A small image classifier, trained from scratch.
Training: 15700 steps, batches of 128.
Data: trained on capsule endoscopy frames (Kvasir-Capsule), 42238 training examples, 47.6 epochs.
Rows from block 9, named by matrix and row number. Rows with one number belong to one channel. Each number is 128 + 32 x the weight over its row's rms, rounded and kept within 0 to 255. All counts start at 0. After the name is the row's rms in percent of the matrix's.
# convs0: first 3x3 conv (model.blocks.9.convs.0.weight, 240x240x3x3), inputs 150-159, a 3x3 kernel for each
# convs1: second 3x3 conv (model.blocks.9.convs.1.weight, 240x240x3x3, transposed), outputs 150-159, a 3x3 kernel for each
convs0.153 094 [ 95  73 100 106 153 122 130 113 103 192 140 141 125 107  80  82 131  90 134 153 140 170 136 164 129 127 117  95  76  78 142 142 145 131 154 154 110 122 137 105 190 193 121 117 128 131 213 127 131 129 120 148 119 124  98 151 121 109 111 121 128  59 137 121 131 111 141 119 145 133 168 140 107 128  70 159 116 130 143 164  98 117 152 145 113 100 104 160  91 141]
convs0.154 094 [181 109  78 166 145 183 146 113 197 122 148 160 105  92 121 121 125 141 165  52 110 113 110  66 146 149 157  79 156 122 124 120 141  92 119 169 138 144 131 165 109 118 164 126 174 137 106 155  98 124 112 103 147 121 138  92  59 147 100 143 119 108 147 160 175  96 187 115 125 135 118 119 135 138 106 149 151 153 126 110 134 107 168 139 130 142 141  97 157 141]
convs0.155 106 [186 174 133 134 123 115 155 154 136 107 110  71 130 159 124 147 137  77 176  81 175 131 188 102 156 124  76 115 172 122  73  94  83 103 116 123  97  99 121 177 144 112 133 138 140 110 126 125 130 123 123  69  89  88 172 161 175 155 136 163 107 123 114 180  77  85 168 117  55 101 103 101 181 142  57  84  99 147 155 145 197 127 168 118 156 120 127 127 150 172]
convs0.156 110 [100 134 169 134 101 183  70 114 161 104  83 105 108  90 145 160 159 179 129 177 164 222 137 137 104  95 118 203 159 132 109 139  95 166 110  46 114 110  69 155  94 145 147 157 170 133 105 120 213 107  94 182 135 134 125 120 138 121 103 156 164 131 123 143 112 142 119 114 158 170  85  82 140 115 168 135  85 134 142 140 131 116  97 163 148 149 105 132  84  69]
convs0.157 099 [162 118  92 183 100 117 129 161 139 175 163 107 135 127 139 112 126 156 135  58 181 168 134 184 146 167  67 129  82 138 115 137 129 138 119 133 166 194 131 126 134 159 107 132 114 146 156 137 114 172 123  75 100 215 109 106 117  98 127  62  93 143 157  91 136  99 132 149 150 164  99 129 130 132  95  85 143 161 154  79 133 107 134 124  89 116 108 102 107 109]
convs0.158 087 [124 155 188 141 117 103 156 152 122 159  99 104 134 170 158 150 168 155  98 127 124 101 159  99 123 118 142 107 100 126 143 135 151 189 162 173 129 166 167 141 162 120 157 128 104 184 192 167 144 180 124 206 110 115  95 104  73 105 121  68 112 107 113  99 122 142 166 100 106 147  28 123  88  87 113 138 153  73 174 172 206 122  97 190 111  95 143 110  96 110]
convs0.159 102 [157 165  81 143 112 109 159 156  98 169 199  92  92 165 121 170 106  43 102 112 188 135  74 102  91 147 153  63  95 118 117  93 115 127 123 150 150 133 126 168 106 119 145 106 129 133 156 126 155 158 155  87 152 123 114 164 160 123 180 180 105 117  82 137 176  94  82 128 145 121 147 156 148 114 154 150 138  92 150 144  23  58  93 176 126 168 160  88  93 119]
convs0.160 096 [137 100 137 162  87 163 143 114 110 116  73  85 119  92 149 115 144 113 136  92 139 163 138 147 167  90  77 118  38 103 112  92 146 119 186 135 128 100 149  79 115  83 114 132  60 175 149 143 105  72 128 115 103  62 144 113 137 120 131 108 119 114 124 114 138  63 126 145 102 159 148 103 131 152 165 151 152  86 204  65 152 146  75 115 149 112 164 111  75 122]
convs0.161 098 [140  96 154  82 163 133  95 130  94 158 192 154  76 123  84 117 168 119 136 161 131 148 131 107  94 108  99 116 193 191 149 125 121 100  57  72 133 181 161  73 140 126 108 110 141 156 119 150  63 139 113 175  95 165 101  64 123 169  76 155 132 122 111  94  93  92  84 148 117 101 106 118 121 110  97 112 171 124 174 128 137 126 141 101 154 118 165 161  90 140]
convs0.162 100 [138 158 171 189 158 118 101 134 144 148 110 151  24 151 166 171 161 152  80 105 157 110 109  81 151  91 100 139 172 107  96 158 121 106  84 150  97 139  80 129 147 116 109  97  97 111 129 137 143 140 150 150 132 158 101 124 190 187 112  98 169 187 162  88  85  64 120  77 177 126  84 144 135 110 151 100 162 122  91 109 135 109 102  91  82 146  92 131 165 148]
convs0.163 104 [149 139 158 113  62 177 109 139 204 176 153 108  41 150 115 120 150 114 110 133 132 136 208 172  91 101 138 161 162 105 121  99 132 133 131 161 174 142 137 124 140 145 120 133 125 168 118 157 100 134 123 168 147 112 121 223 107 178 103 115 160 133 107 124  99 112 129 152 137 117 130 173  83 144 143  93 116 102  88 104 110 142 152 136 146 158  79  99  62 132]
convs0.164 101 [ 94  76  94 143  79 124 172 137  94 147 108 173 172 134 100 162 155 153 101 135 128 123  74 146 105 134 155 148 126 176 162 146 136 156 150 110 130 195  98 137 160  78 202 186  81 125 136 153 186  86 156 138 195  71 158 124 158 112 125 160 112 141 116 129 143 167 128 112 111 152 154  79  96 180 112 124 189 128 156 153 120 148 161 122  90 111 162 108  52 147]
convs0.165 102 [106 115 147 156  82 130 160 130 151  78 159 163 154 142 116 157  90 158 128 111 146  86 220  42 121 167 120 159 122 137 168 131 149 123 163 132  97 160 145 177 152 153 145 129 196 121 147 153  99 142 134 115 108 139 170 196  91 145 129  74 111 175 153 104  72 154  58 138 152 137 126 136 120 169 161 131 122 117 194  94 102 142 108  95 109 174 125 104 146 132]
convs0.166 093 [ 82 175 229 121  87 151 109 123 153 126 119  77 135 245 109 154 143 137 132 121 108 104 115  90 126 151 140 131 100  93 157 113 129 141 153  80 102 142 110 133 183 211  89 188 197  96 147 157  99 112 127 132 105 115 101  89 126 154 110 188 101 153 182 100 131 145 124 160  95 143 132  87 132 118 164 142 136 169 101 146 130  71 144 122 110 138 121 139 174  94]
convs0.167 095 [ 88 118 114 165 161 132 125 136  75 180 194  79 143 153 148 154 198 163 106  81 105 117 139 122 132  87  86 155 117 128  95  73  97 109  95 100 117 117 121 150 113 102  63  83 120 118 137 113 110 138 116 147 104 153 144 134 135 116 127 193 108 140 148 170 117  42 135 169 165 145 160  92  93  85 155  90 126 117 113 131 119 149 121 128 102  75 133 170 133 180]
convs0.168 098 [196 143 106 165 104  92 126 119 105 106 161 130 147 146 125 151  86  74 106 170 107 164 156 182 160 185 197 123  80 138  70 115 125 112 127 141 118 174  97  92 103 116 136 197 140 122 100 181 120  81 146 109 110  87 101 116 163 130 147 108 156 200 111  68 180 117  80 105 181 144  93 141 190  88 141 185 142 156 162 138 148  85 109 138 102 109 143 118  85  89]
convs0.169 089 [157 108 121 164 161 141 112 146 139 164  75 123 110 165 145 176 129  92 125 138  90 103 117 125  77 164 111 184 105 103 128 139 144 173 165 136 158 134 131  48 126  91 114  90 111  67 110 130  83 126 144 176 142  84 183 134 140 147  99 136 140 120 142  94 146 139 170 121 150 106 107 125 159 110 114 140 202 175 144 158 160 162 105  94 180 161 126  81 158  84]
convs0.170 096 [150 112 143 168 121  66 189 179  79 139 164  72 112  95  80 159 122 110  93 122 165 100  88 164 206  79 159  92 136 174 126 103  80 136  84  97 173 159 149 127 141 136 169 130 166 137 102 117 177 174 106  86  48 137  91 126  74 114 165 112 130 160 138 125  84  76  58 144 158 131 130 119 106 146 149 171 162 156  90 152 144 123 125 138  85 119 178 134  63 100]
convs0.171 112 [ 63 104 121  91 136  63 108 139 157  72  73 177  29 169 243 159 142 155 141 113 131 118 143 101 133 122  98 190 156  66 166 108 122 115 144 110 166 156 151 101 170 135 118 135 138  64  97 162  82 143 112 155 162 148 105 159  81 140 123 117 129 150 117 151 155 125 132 122  91 159 131  92 132 101  93 106 116  84 159 103 139 113 147  70 133  92 133 147  97 121]
convs0.172 109 [154 145  87 128 138 133 131 104  91 151 130 143 111 136 175 115  89 123 160 104  92 135 101 173 179 115 165 178 140 115 106  91 114  99 107 160  88 170 130 169 111 109 151 122 182 144 151 162 161  81 133  95 118 130 146 185 140 142  95 133 156  79 114  95 124 148 166 152 192  91 196  75 107 119 170 128  68 112  78 109 107 148 107 146 101 135 154 161 113  84]
convs0.173 100 [214 106 115 109 150  91 102 107 101 128 157 149 202 158 106 150  42 163 110 104 146 146 115 106 194  71 105 118 138 124 184  98 115 164  92 107 102  99 109 127 108  90 179  94 170  99 166 160  82 100 128 157  75  85  95 198 101  90 107 183 168 122 158 110 105 128 145 166 151 130 147 179 122 146 189 127 164 182  54 128 139 102 116 148 133 113 109 160 142 132]
convs0.174 092 [109 175 128  73 124  99 123  89  80  72 120 117 172 105 138  78  93 157 169 117  94 129 159 122 133 134 142 106 138 105  92 106  93 127 137 113  95 167 171 180 157 141 117 147  65 112 161 102 130 139  81 161 122 108 160  82 138  89  99 100  73 129 127 145 146 104 190 202 125 163 113 105 109 114 131  95 142 117 109  72 114 147 119 107 151 114  70  88 138  78]
convs0.175 102 [103 119 120 124 101 139 174 175 183 112 101  85 119 148  75 162  94  99 134 138 166 135 133 130  47 129  51 132  85 129 151 171 100 138 116  94  91 170 117 108 159  97  99 120 120 165 113 147  77 144 128 110 133 170 171  93 119 161 149 109 100  76 143 106 146 150 127 158 211 148 145 202 109 189 162  98 149 131  81 157 145 107 106 110 112 176 133 140  94 137]
convs0.176 093 [142 213 134 135  90  66 111 137 135 125 111 105  77 107 124 169 180 192 113 154  91 127 132 166  46 149 178 163 175 142 119 124 137 156  97  79 155 149  88 125  90  92 140 144 135 128 109 158 113 133 142 197 148 174 127 117 117 148 118 131 136 117 123 128 141 105  84  97 108  75 105 103 112 123 118 135  98 166 174 131 160 129 137 152 124 136  98  97  74 163]
convs0.177 096 [ 90 145 140 133 140 138 133 151 147  49 167  48 160 156 127 109  70 147 112 163 129  95  96 138 132 147 125 142 205 154 132 134 129 199 125 134 149 137  74 123 165 175 119 125  67 138 156 137 167  98 142 106 149 140  97 111 155 165 120 183  94 125 135 128  92  82 153 140  85 191 154 161 164 128 138 109 138  89 153 111 113 169 106  82 141 142 108  81 160 146]
convs0.178 103 [ 75  78  62 134 126 131 165 140 134 114 179 103 161 130 111 115  96 155 165  90 135 112 159 160 151 151  74 126 137 108 126 111 127 132 156 138 134 155 128 135 155 120  72 143 121 164 120 149 126  95 167 190 130 102 131 153 190  85  90 119 137 117 134 170 185 165 164 120 104  60 108 109 139 151 112 157  92 119  91 141  74  65 158 153 111  75 160  98  98 100]
convs0.179 110 [149 158 134  92  90 100 100  86 174  92 147 135 163  90 120 122 113 121  83 138 166 138 179  97 158 117 135  92 147 137 152 136 132 182 149 157 113 134  79 102 117 127 131 107 141 124 140 173 111 138 123  89 141 112  78 172 190 123 209 174 115 171  78  73  94  87 114  81  95 169 161 122 130 188 129  94 140 103 144 118 105  70 145 176 149 127 121 179  69 118]
convs0.180 105 [150 127 138 188 100 121 191 133 119 159 144 105 167  63 123 152 136 140  41 132 129  42 119 128 172 154 156 154 166 133 159 159 133  99 122 106 104 151 155  56 128 151 102 113 107 122 134 136 158 118 113 115 111 147 113 138 167  96 129 182 127 137 140 157 131  68 196  85 135 194 131 112 109 141 145 140 109  91 159  50 111 105 149 127  93 120 142 129 109  97]
convs0.181 104 [171 102  42 170  94 148 173 123 131 144  92 132 106 129 157 119 169  73 124  59 108 124  86  72 153  24 113 153 136 137 145  91 143 108 122 136 116 133 153  95 133 191 115 117 139 105  93 118 126 122 100 135  90  90 109  64 173  75  91 126 108 106 128 134  68 148 104 109  81 135  87 153 141 112 181  55  93 155 152 159 168 151  90 142 205 133 133 126  97 108]
convs0.182 107 [123 126 134 116 196 114 137 119 151  54  91 208 147  94  92 186 130 128 116 136 167 232 126 160 161 194 126  96 207 171  93 139 116 128 101 134 123  65 146  65  93 149 146 120  76 135 144 119  78 139 138 124 151 100  92 112 203  91 109 148 127 138  93 136 143 158 250 117 152 168 123 143 144 176  91 124 119 130  76 102 146 161 136 110 100 108 122  68 101 136]
convs0.183 096 [107 188 139 138 133 153 138 121 151 116 141 106  92 173 148  79 140 126 119  70 151 147 107  96 110  92 161 134 142 197  86 154 161 100 150 126 108 152 124 175 106 123 143 156 120 113 124 157 169 196 135 143  60  69 110 147 120  87  93  95 131 123 165 147 133  84 124  91 125 135 141 110 149 113  55 206 116 164 132 137 109 140  62 137 164 128 148 119 142 171]
convs0.184 110 [114 173 128 116 156 146 114  97  90 107 161 144 160 185 128  99  92 141 126 165 136 162 131 124 142 100 140  93 155  86 113 171 114 125 112 151  65 179 138 140  89 126 110  75 162 154 136 108 176 122 125  94 143 109 101 140 156 105 198  93 174 124  83  96 118 173 122 127 175 135 121 135 137 118 116 144  96 130 136  92 118 143 176 119 155 121 134 151 135 138]
convs0.185 097 [118 205 173 118  63  79 119  93  55 106 102  74 150 109 198  82 174 224 121 148 120 103  95 129 118 157 133 126 105 110  82  36  61 139 130 154 111 116  75 124 154 141 136 133 112 156  78 135  74 166 134  69 109  78  94  92 105 114  95 147  91 187 107  82 119 126 164 123 122 157 103 132 135  81 130 167 183  92 165 120  80 113 152 194 124 128  89 116  92  92]
convs0.186 105 [192 117 168 122 115  53 110  92 148  79  82 133  97 181 113 124  94 161 120 147  80 203 114 126 139 127 115 123 111 148 102  98  64 103 127 155 147 130 133 123 113 158 138 157 142 119 156  70 107 126 109 189 149 116 114 116 138 191  87 122 158 193 136 118 114 143  90 188 179 136  83 181 108  99 133 193 134 135 132 156 150 105  57 149 185 121  87 161 119 128]
convs0.187 100 [122 184 174  84  97 209  87 104 144 160 129 102 169 148 151  89 148 110 206 114 140 161  75 200 126 106  73 139  95 158 122 104 161 116 130 122 136 104  69 194 185 168 150  83  85  91 158 144 112 130 158 156 127  87 107 128  88 175 115 106  70  81 163 188 117  83 171 152 104 171  87 102  80 151 133  82 114 153 114 188 116  94  79 113  82 109  96 142 169 133]
convs0.188 097 [135  76 121 130 118 101 133  99 132  84 103 156  80 160  77 115 183 179 141 165 151 113 203 128  68 128 169 165 115 142 139 121 138  96  95 144 162  94 126 144 141  86 164 141 201 167 163 166  80 162 101 128 140 136 176 128 138 134 116 135  49 156 138 139  93  77 109 137  94  84 139 130 124 101  72 121 110 139 171 117 160  85 129 155 107  23 112 209 161 121]
convs0.189 113 [104  77 139  86 152 123 148 136  93 105 113  99 131 152 133 105  95 164 225  65  55 143 106 116 173  94 126 136 150 153 115 149 136 202 113 132 131 156 123  80 182  91 130 141 184 213 120 134 136 105 120  88 208 150 227  63 144 106 116 158 118 154 130 152  99 129 110 122 172 116 104 149 108 140 103 166 134 120 136 113  75 141 102 157 129  80  94  97 104 147]
convs0.190 096 [ 75  84 170 119 128 151 155 147 161 127  90  89 135 136 153 133 137 143 132 100 144 161 101 186 141 143 101 150 164 137 121 113 115  68 123 154  83  87 110 125 125  96 180 144 120 129 153 108 103 167  74  97  82 118  85 138 110 156 182 198 167 138 154 121 125  70 122 121 173 137 156 117 160 148 169  98  87 110 154 145  85 109 104  85 106 112 126 118 126 124]
convs1.153 096 [163 204 158 156  93 103 107  94 154 177 124 141 116 158 118 201 149  99 148 124 168 120  96 133 104 126 121 105 154 132 132 102 108 130 109 145 138 170 121 137 145  64  51 107 118  87 147 123 118  95 141 130 125 101 105 194 179 185 115  88 102 142 103 125  98  98  99 143  67 123 100 148  96 108 121 123 111  78 168 107 152 136  78 164  62 121 111  93 172 142]
convs1.154 098 [140 131 118 132  75 103 113 127 135 115 135 119  98 153 173 134 153 136 122 166 166 126  70 128 135 103  57  88 140  31 137 142 135 123 126 184 135 155 172 118 133  97 100 101 131 164  73 187 114 186  88 102  87 146 125 129 168 123 149 158 155 118 157 135  95 148 125 145 149 114 101 112 126  95 146 176 160 153  60 105 138 144 117 152  58  97  55  94 136 119]
convs1.155 103 [169 126 181 115 176  69  83 112 139 165 111 123 116 125 125 174  90 149 134 115 152 161 112  89 106 110 118  79 113 131 136 155 134  82 128 180 116 148 103 147 152 188 135 147 133 158 158 170 115 134  90 186 111 161 158 105 134 136 146 128 112  94 193 141 143 142 108 115 144 144 110 138 118 145 158 122 158 165  92 137 141 135 161 183 151 196 104 116 121  54]
convs1.156 107 [141 158 147 154 184 124 130 117 126 141 151  62 117 110  92 152 141 105 143 150 185 124 164 109 141 167 154 138 146 131  90 130 155 163 135 121 119  80 150 163 160 112 129 107 111  41  99 130 114 158 124 110 166 124 104  86  86 107 145 145 103 118 121 110  66 157  99 137 139  57 135 190  87  92  67 136 139 161  97  65 107 137 144 116 134 140  95  93  92 125]
convs1.157 096 [134 179 123 100 166 103  87 143 155 104 107 170 173 153 151 118 155 131 193 116 134 117 104 127 117 182 144 137  95 153  54 140 176 160 162  95 150 120 133  98  86 111 127 122 109 157 110 153 124 175 139  60 131 107 145 133 173 165 140 121 133 169 123 110 143 139 127  99 167 131 115 110 170 134 133 105 156 153 160 109  87 110 126 180  83 118 129  95 119 142]
convs1.158 092 [ 91 164 159 146 121 187 146 147 154 161 163 114 104 102  93 115  99  64 109 115  88 138 104 173 126 139 153 175  92  89 184  85 110 221 171 167 131 118 136 163  95  80 165 169 176 133  95 128  97  76  92 130  97 141 134 150 145  82 166 160 143 129 106 112 150 147 113 117 125 120 121 127  82  83 122 115  66 153 104  72 151 164 168 168 146 141 105 109 168 145]
convs1.159 105 [192 136 151 184 136 134 170 119 134 112 152 128 117 135 138 169 104 123  97 114  73 152 131 139 164 119 126 118 161 153 149 107 154 154  95 211  76  66  93 148 147 110 109 113 149 116 113 104 155 131 161 125 129 110  99 105 153 171 103 141 145 158 110 138  76 102 149  95 122 172  99 119 121 176 199 103 103 130 155 151  85 154 103 127 141 152 114 107  97 174]
convs1.160 097 [153 168 183 122 102 122 131 133  70 118  80 104 104 166 142 122 131 141 112 118 186 179  91 145 133 144 118 113 203 127 150 127 100 146  67 109 143 134 157 214 137  43 106 120 164 124  94 110 169 150  71 109 163 118 154 166 147  91 119 131  65 125  71 155 108 120 137 130 118 146 119 205 183 188 179 141 161 151 191 134 157 144 138 151 108 101 123 133 124  76]
convs1.161 104 [ 94 120 189 146  71 168  96 118 132 104 127  46 138 135 141 102  65 132 145 143  76 135 157 126  83 197 136 129 139 184 144 153 154 144 106 157 135 104 125 119 128 135 119 149 139 178 146 152 114 130 130 159 120 108 111 137  72  37 151 105 126 174 140 111 119 189 144 153 144 146  94 156 116  96 137 118  91 148  79 167  84  75 228 122 178 135 100  99  98  39]
convs1.162 102 [ 95 105 118 115 123 134 128 102 173 124 140 194 115 133 146 202 139 167 123  83  89 123 142 104  88 113 116 187 110 156 133 158 140 136 117 156 157  86  72  84 112 170  90 132 106 118 147 120  86 125  89 103 116 100  75 122 153  73 173  88 127 121 162 113  83  83 121 163  94 174 173 163  99 112 152 102 100  77 107 137  97  91 112  92 147 129 142 135 139 143]
convs1.163 103 [100 106 105 103 103  57 191  36 121 136 139 114 127 108 107  60 186 115 142 126 174 125 119  94  67 119 161 109 131 116 149 172 134 185  78  77 129 159 115 156 171 155 202 176  93  96 179 116 178 143 122 137 125  42 103 162 121 119 129 118 122 126  99 141 136 105 169 131 108  97  91 143 189 192 152 139 111  80 105 129  98 116 160 170 122 119 132 117 129  90]
convs1.164 104 [ 54 159 121 131 131 176 165 130 166 100 150  46 171 114 131 113  61 106 111 162 131 101 175 154  95  67 169 139 160 112 135 114 136 156 144 141 103  65 161 102 157 159 132 205 120 153 107 168  46 188  83 168  91 119 159 128 185 150  80 150 230 185 143 180 118  59 131 174 127 134 119 180 126 171 135 118 120 113 117 156 126  90 124 181 163 156 133 146 178 112]
convs1.165 104 [129  89  63 137 144 112  85 147 169 158 117 166 143 125 188 130 176 207 144  72 150 217  99 137 148 101  81 109 137 129 166 118 107  85 120 126 137 149  85 139 160 113 110 107 151  96 132 111 112 115 144 128 131  92 122 137 205 120 125 154 148 177 104 140 162 225 107 120 170 112  85 111 115 150 192 136 114 118 124 160 120 114 129 175 200 186 122 145 172 159]
convs1.166 095 [122  76 113 143 136 124 198  69  90  95 118 112 155 195 132 148 191 106 122 160 127 127 140 156 117 124 132 101 129 161 121 124 183 191 143 138  91  91  99 177  86 101  67 140 130 135 183 139 115 106 118 112 180 156 137 119  49 148 157 176 138 138 137 128 148 156 153 129  85 133 153 111 170 148 206 120  68  83 195 192 117 102 123 128  89  93 145  92 108 152]
convs1.167 096 [167 106  94 177 143 132 199 161 124 113 122 186 132 104 117 103  98  81 145 146 123 122 108  94 114 111 109 161 169 172 138 166 104 205  94 147 146  99 124 122 143  95 180 147  89 184 137 115  97 167 138 117 168 104 124 133 138 154 141 101 159 137 127 144 153 122 111 116 116 104 185 158 118  85 149 108 128 123 148 118 129 146 154 136 103 166 140 151  95 136]
convs1.168 101 [182 150  92 171 123 183 138  99 124 171 100 109 134  98 144  71 137 128 115 138 125 159 185 116 162 180 113 168 147 108 174 131 168  56 121 146 113 159 132 136 144 152 169 129 120 126 170 107 133 165 158  82 167 116 141 110 158 145 111 159 170  97 135 108 156 151 130 210 129 154 134  96 117  99 145 109 132 103 104 146 151 205  69  95 156 104  82  87  99 159]
convs1.169 092 [143 157 198 169 167 161 164  83  83 131 129 132 142 123 135  45  65  72 113 195 117  75 120 156 152  97  92 107  46  82 104  73  85 108 118 192  76 135 129 127 109 162 118 125 123 101  90 179 166 160 130 132  83 189  91  85 108 116 103 146  89 128 121 141 184 172 107 162 130  97 156  80 131 167  71 155  56 122 101  78 119 171 145 176 107 153 193  92 115 129]
convs1.170 097 [199 164 146  90 110 144 142 141  90 102 156 114  80 116  96  70 131 100  94 128 163 181 107 111 117  98 127 117 157  87 118  73 141  75 123  57 100 201 184 155 157 100 126 110  99 199  87 148 146 181 134 139 158  96 173 228 129 167 127 152 106 133 101 143 108  84 141  79 118 155 140 125 131 157 161  95 113 113  95  81  85 160 146 147 136  97 143  94 156  73]
convs1.171 106 [116 178  95 121  85 195 155 126 212 135 128 117 186 110 117  76 133 143 139 121 116 117 101 156  92 180 184  92 150  93  97 101 103  92 152 138 107  92 149  79 141 162 175 163 129 160 176 116 101 128 125  98 146 144 114 154 117 117 185 133 205 171  61 139  86 110 157 126 110 102  88 117 141 118 102 114 112 152 122 138  99 120 219 109  99 152  90 132 134 163]
convs1.172 101 [190 124 173 113 169  71  99 167 116  74 160 110 106 125 174 113 140 123 145 120 141 151 112 104 129 164  50 130 112 165 153 145 134 143 160 139  93 193 158 184 153 123  44 126 166  71 166  94  97 105 109 145 159 144 108 146 179 160 162 108 155  93 188 181 188 155 142 172 132 182 161  97  95  99 147 130 107  82 117 134 171 181 138  89 170  99 139 107 148 152]
convs1.173 097 [117 108 187 140 119 163 125 144 182 150 152 163 127 134 113 140 143 166  68 106  89 112 106 132 161  84 129 141 148 147 127 139 104 129 228 100 144 112 148 124 163 115 116  90 130 105 130  79 118 109 190  90 128 176  94 140 142  96 123 150 134 146 117  87 150 212 121 131 175 173 132 128 138 106 112 140  83 135 127 133 131  80  91 115 118  71 102  95 176 147]
convs1.174 098 [171 153 122 216 130 160  93 108 204 140 165 102 123 117 159  65 143 116 163 124 165  74 173 171 126  82  76 132 148 104 113 147 199 172 107 152  87 113 107  53  78 146 140 121 184 126 186 136  89 131 112 142  61 193 133  57 142 125 188  90 153 167  59 134 152 118 156  91 103 138  99 144 129 184 128 114 127  96 144 209 139 113 106  85 164 151 128 133 124 151]
convs1.175 098 [188 138 122 108 137 129 166 102 138  98 147 158 141 143 125 127  79 134 158 142 123  73 200 117  88 176 120 150 125 127 124 165 107 203 139 143 119 146 134 119 101 114  78 103 134 112 177 102  81 113  69 133 217 182 123 165 120 133 139 122 129 108 121  76 127 173  26 164 149 181 138 168 124 161 134 147  97 137 127 103 128 122 114 129  91 110 154 116 125 134]
convs1.176 096 [ 97 121  87 219 168 141 171 109  87 153 153  85 154 134 124 146 143 149 122 110 124 114 116 121 158 180 143 147 142 135 135 167  96  90 124 145 126 120 101  84  93 118 100  99 188 182 128 132  95 109 146 139 128 148 120  82 146 123 119 142  37 162  73 135 147 107 120 145 162 108 149 109 158 162  97  84 110 163 155 136  74 155 121 174 162 222 113  31 111  91]
convs1.177 099 [ 43 126 105 162 115 136  79 174 121 160 134 118  49  34 131  92 108 159 128 160  71 108 153 101  55 121 129  98  85 158 113 119 125  97 109 150 138  94 147 104 179 189 128 141 120 116 144 109 127 101  61 147 138 180 125 131 112 120 148 133 140 141  89 164  90 159 178 131 109 154 112 139 123 122 127 111 170 128 109  57 114 129 154  95 147 132  52  65 124 113]
convs1.178 102 [148 101 104 140 124 126 107  82 145 117 150 103 120 168 131 141 136 135  77 123 145 144 129 143 154 125 129 144  99 179 125 138  78 112 178 145 163 172 105 163 110 137 134 102 140 142 120  77  62 146 143 170 122 161 157 159  91 122  99 115 147  94 172 160 162  41 154 116 134 112 140 193 132 123 151 153 213 124 154 173 119 131 110  92 178 135 108 143  96 160]
convs1.179 106 [149 119 125 115 114 100  71  90 159 106 168 145 137 199  72 131 119 168 166 163  66  18 211 110 172 187 186 105  71 126 169 157 116 159 135 110 144 203 121  95 123 116 115 102  36 197 110 135 135 120 110 159  71 123 139 197 135 147 140 152  91 125 116 156 134 141  65 126 153 177 170  99 142 156 107 111 111 190 130 115 174  96 152 161 142 138 154 146  86 113]
convs1.180 107 [129 182 120 104  76  90 141 125 134 120 143 162 180 106  78 142 142 134 221 147 110 126 112 151 168 165  81  87 126 196 134 121 191 152 146 109 157 158  99 132  99  70 131 169  92 120 112  80 180 146 128 140  87 115 127 136 144 168 162 158 194 152  77 158  89 189  82 125 139  88 179 177  93 145 120 187 120  90  94  99  91  89 148 115 150 120 142 124 130 138]
convs1.181 105 [171 142 121  98  98 113 118 135 165 124 137 104 131 160 145 143  89  95 138 191  75 107 114 110 116 118 110 109 121 182  68 103 169 176 175 165 103 187 137  94  83 114 122 104  96 150  49 181 107  81 100 126 161 138 207 109 166 179 131  64 167 132 132 152 158 160 135 141  98 135 107 105 174  96 171 188 148 143 139 146 164 137 132 106 107 150 167 185 122 156]
convs1.182 104 [143 150  75 109 164 125 145 116 161 112  49 109 111 134  95 102 170  78 124 169  87  66 175 146 118 125 162  75 124 108 150 106 142 120 124 110 157 156 115 185 121 115  97 120 130 185 114 161 109  81 145 208 136  66 159  73  85 133  80 124 105 142 128 134 182 142 109 133 145 173 123 137  97 114 162 133 146 135 109 118 103  72 139  76 118 114  88 131  53 144]
convs1.183 098 [134 153 129 108 166 130 105 138 122  65 145 180  78 177 175 104 147 101  83 155 103 162 109 117  93 104 109 129 194 112 114 174 129 117 116 114 123 136 136 109  83 133 108 154 114 123 155 130  74 105 129 169 128 119  75 129  92 166 170 122 169 128  40 122 112 128 132 186 162 166 124 125 161 160 121  82 135 154 130 119 185 142 190 164 123 152 104 139 143  74]
convs1.184 104 [116 135 185 115 119 184 162 118 164 114  68 164 109  47 134 173 122 105 133 151 129 129 108 181 195 133 121 107 127 131 105 122 129 134 130  98  72 128 134 168 174 152  96 119 138 131  91 100  86 166 129 159 112 157 106 125 104 128 116 133  97 141 180  98 120 133 107  79  92  97 161  52 133 121 175 124 119 102 180 126  98 114 139  74  90 143 121 146 103 100]
convs1.185 099 [ 89  73  92 148 146 139 175 120 204 152 145  94 156 127 181 182 153 101  93 164 145 125 151 110 168 132 136 142 127  70 128 124 123 168  84 105 139  70 132 118 155 125  67  81  71 144 178 143 167  91 159 108 130 125 155  98 100 133 134 144 148 164  98 141 124 155 109 142 101 152 134 107 116 152 118 155 139 138 221 147 159 111 128 113 148 167 150 100  88 130]
convs1.186 106 [125 110 105 110 114  87 129  53 110 213 161 188 110 131 184 110 164 171 146 166  63 101 131 147 156 121 123 101 148 126 152 148 145 122 138 145 155 162  83 109 114 147  65 190 113 105 118  87 132 149 137 117 182  85 102 178 133 167 127 154 132 102 144 137 134 120 125 105 102 163 173 115 165  96 195 124 163  85 169 144 174 178 125 108 155 135  92 114 151 104]
convs1.187 103 [ 98 106 154 114 159 115 160 149 107 133 164 101 133 141 120  68 126 137 125 122 132 164 108 103 111 140 141  96 157 184 119  93 106 139 165  94 134 107 170 101 114 130 130 194 132 162 105 132  94 154  90  87 143 187 109 131 129 142 115 139 148 104 194 143  69 146 142 172  85 133 133 120  91 119 143 159  99 127 142 163 190 121 172 134 159 124 211 138 105 105]
convs1.188 104 [ 92  97 115  82 146 180 121 162 117 129 113 157 165 137 195 153 152  85  66 146 122 132  81 129 182 119 100 159 159 117 187 151 169 140 169 176 137 112 128  94 117  95 190 151 155 122 110 129 184 106 130  49 155 133  80 143 153 137 132 141 150 129 153 120 101  95  74 109 130 105 168 141 143 124 142 118  99 136 130 119 152 147 124 181 194  84 180  98 117  70]
convs1.189 109 [115 110 154 116 116 143 126 110 214 132 136 156 131  77 150 131 134 168 135 170 183 191 145 122 104 144 137  92 100 111  74 106 179 112 132  85  63 101 153 108 128 123 175  98 115 124 121 144  92 120 124  97  77 111 115 135 103 134 171  91  92 205 117  63 160 148 140 155 125 159 176 130 103 113 133 120 114  94 185 110 151 178 150 133 116 146 176  80 101  99]
convs1.190 101 [176 159 113  99  97  83 102 128 142  95 121 152  79 128 217 137 107 115 153 142 158  85 161 160 121  71 116 104 110 137  67 169 164 109 163 198 139 171 154 114 168 119 114 139 148 123 107 121 157 146 151 122 118 142 106 141 190  76 150 115 121 131  84 166 126  79 102 163 118 103 135 110 138  88  95  69 150 160 179 147 143  85  91 140  88 109 145 124 140 149]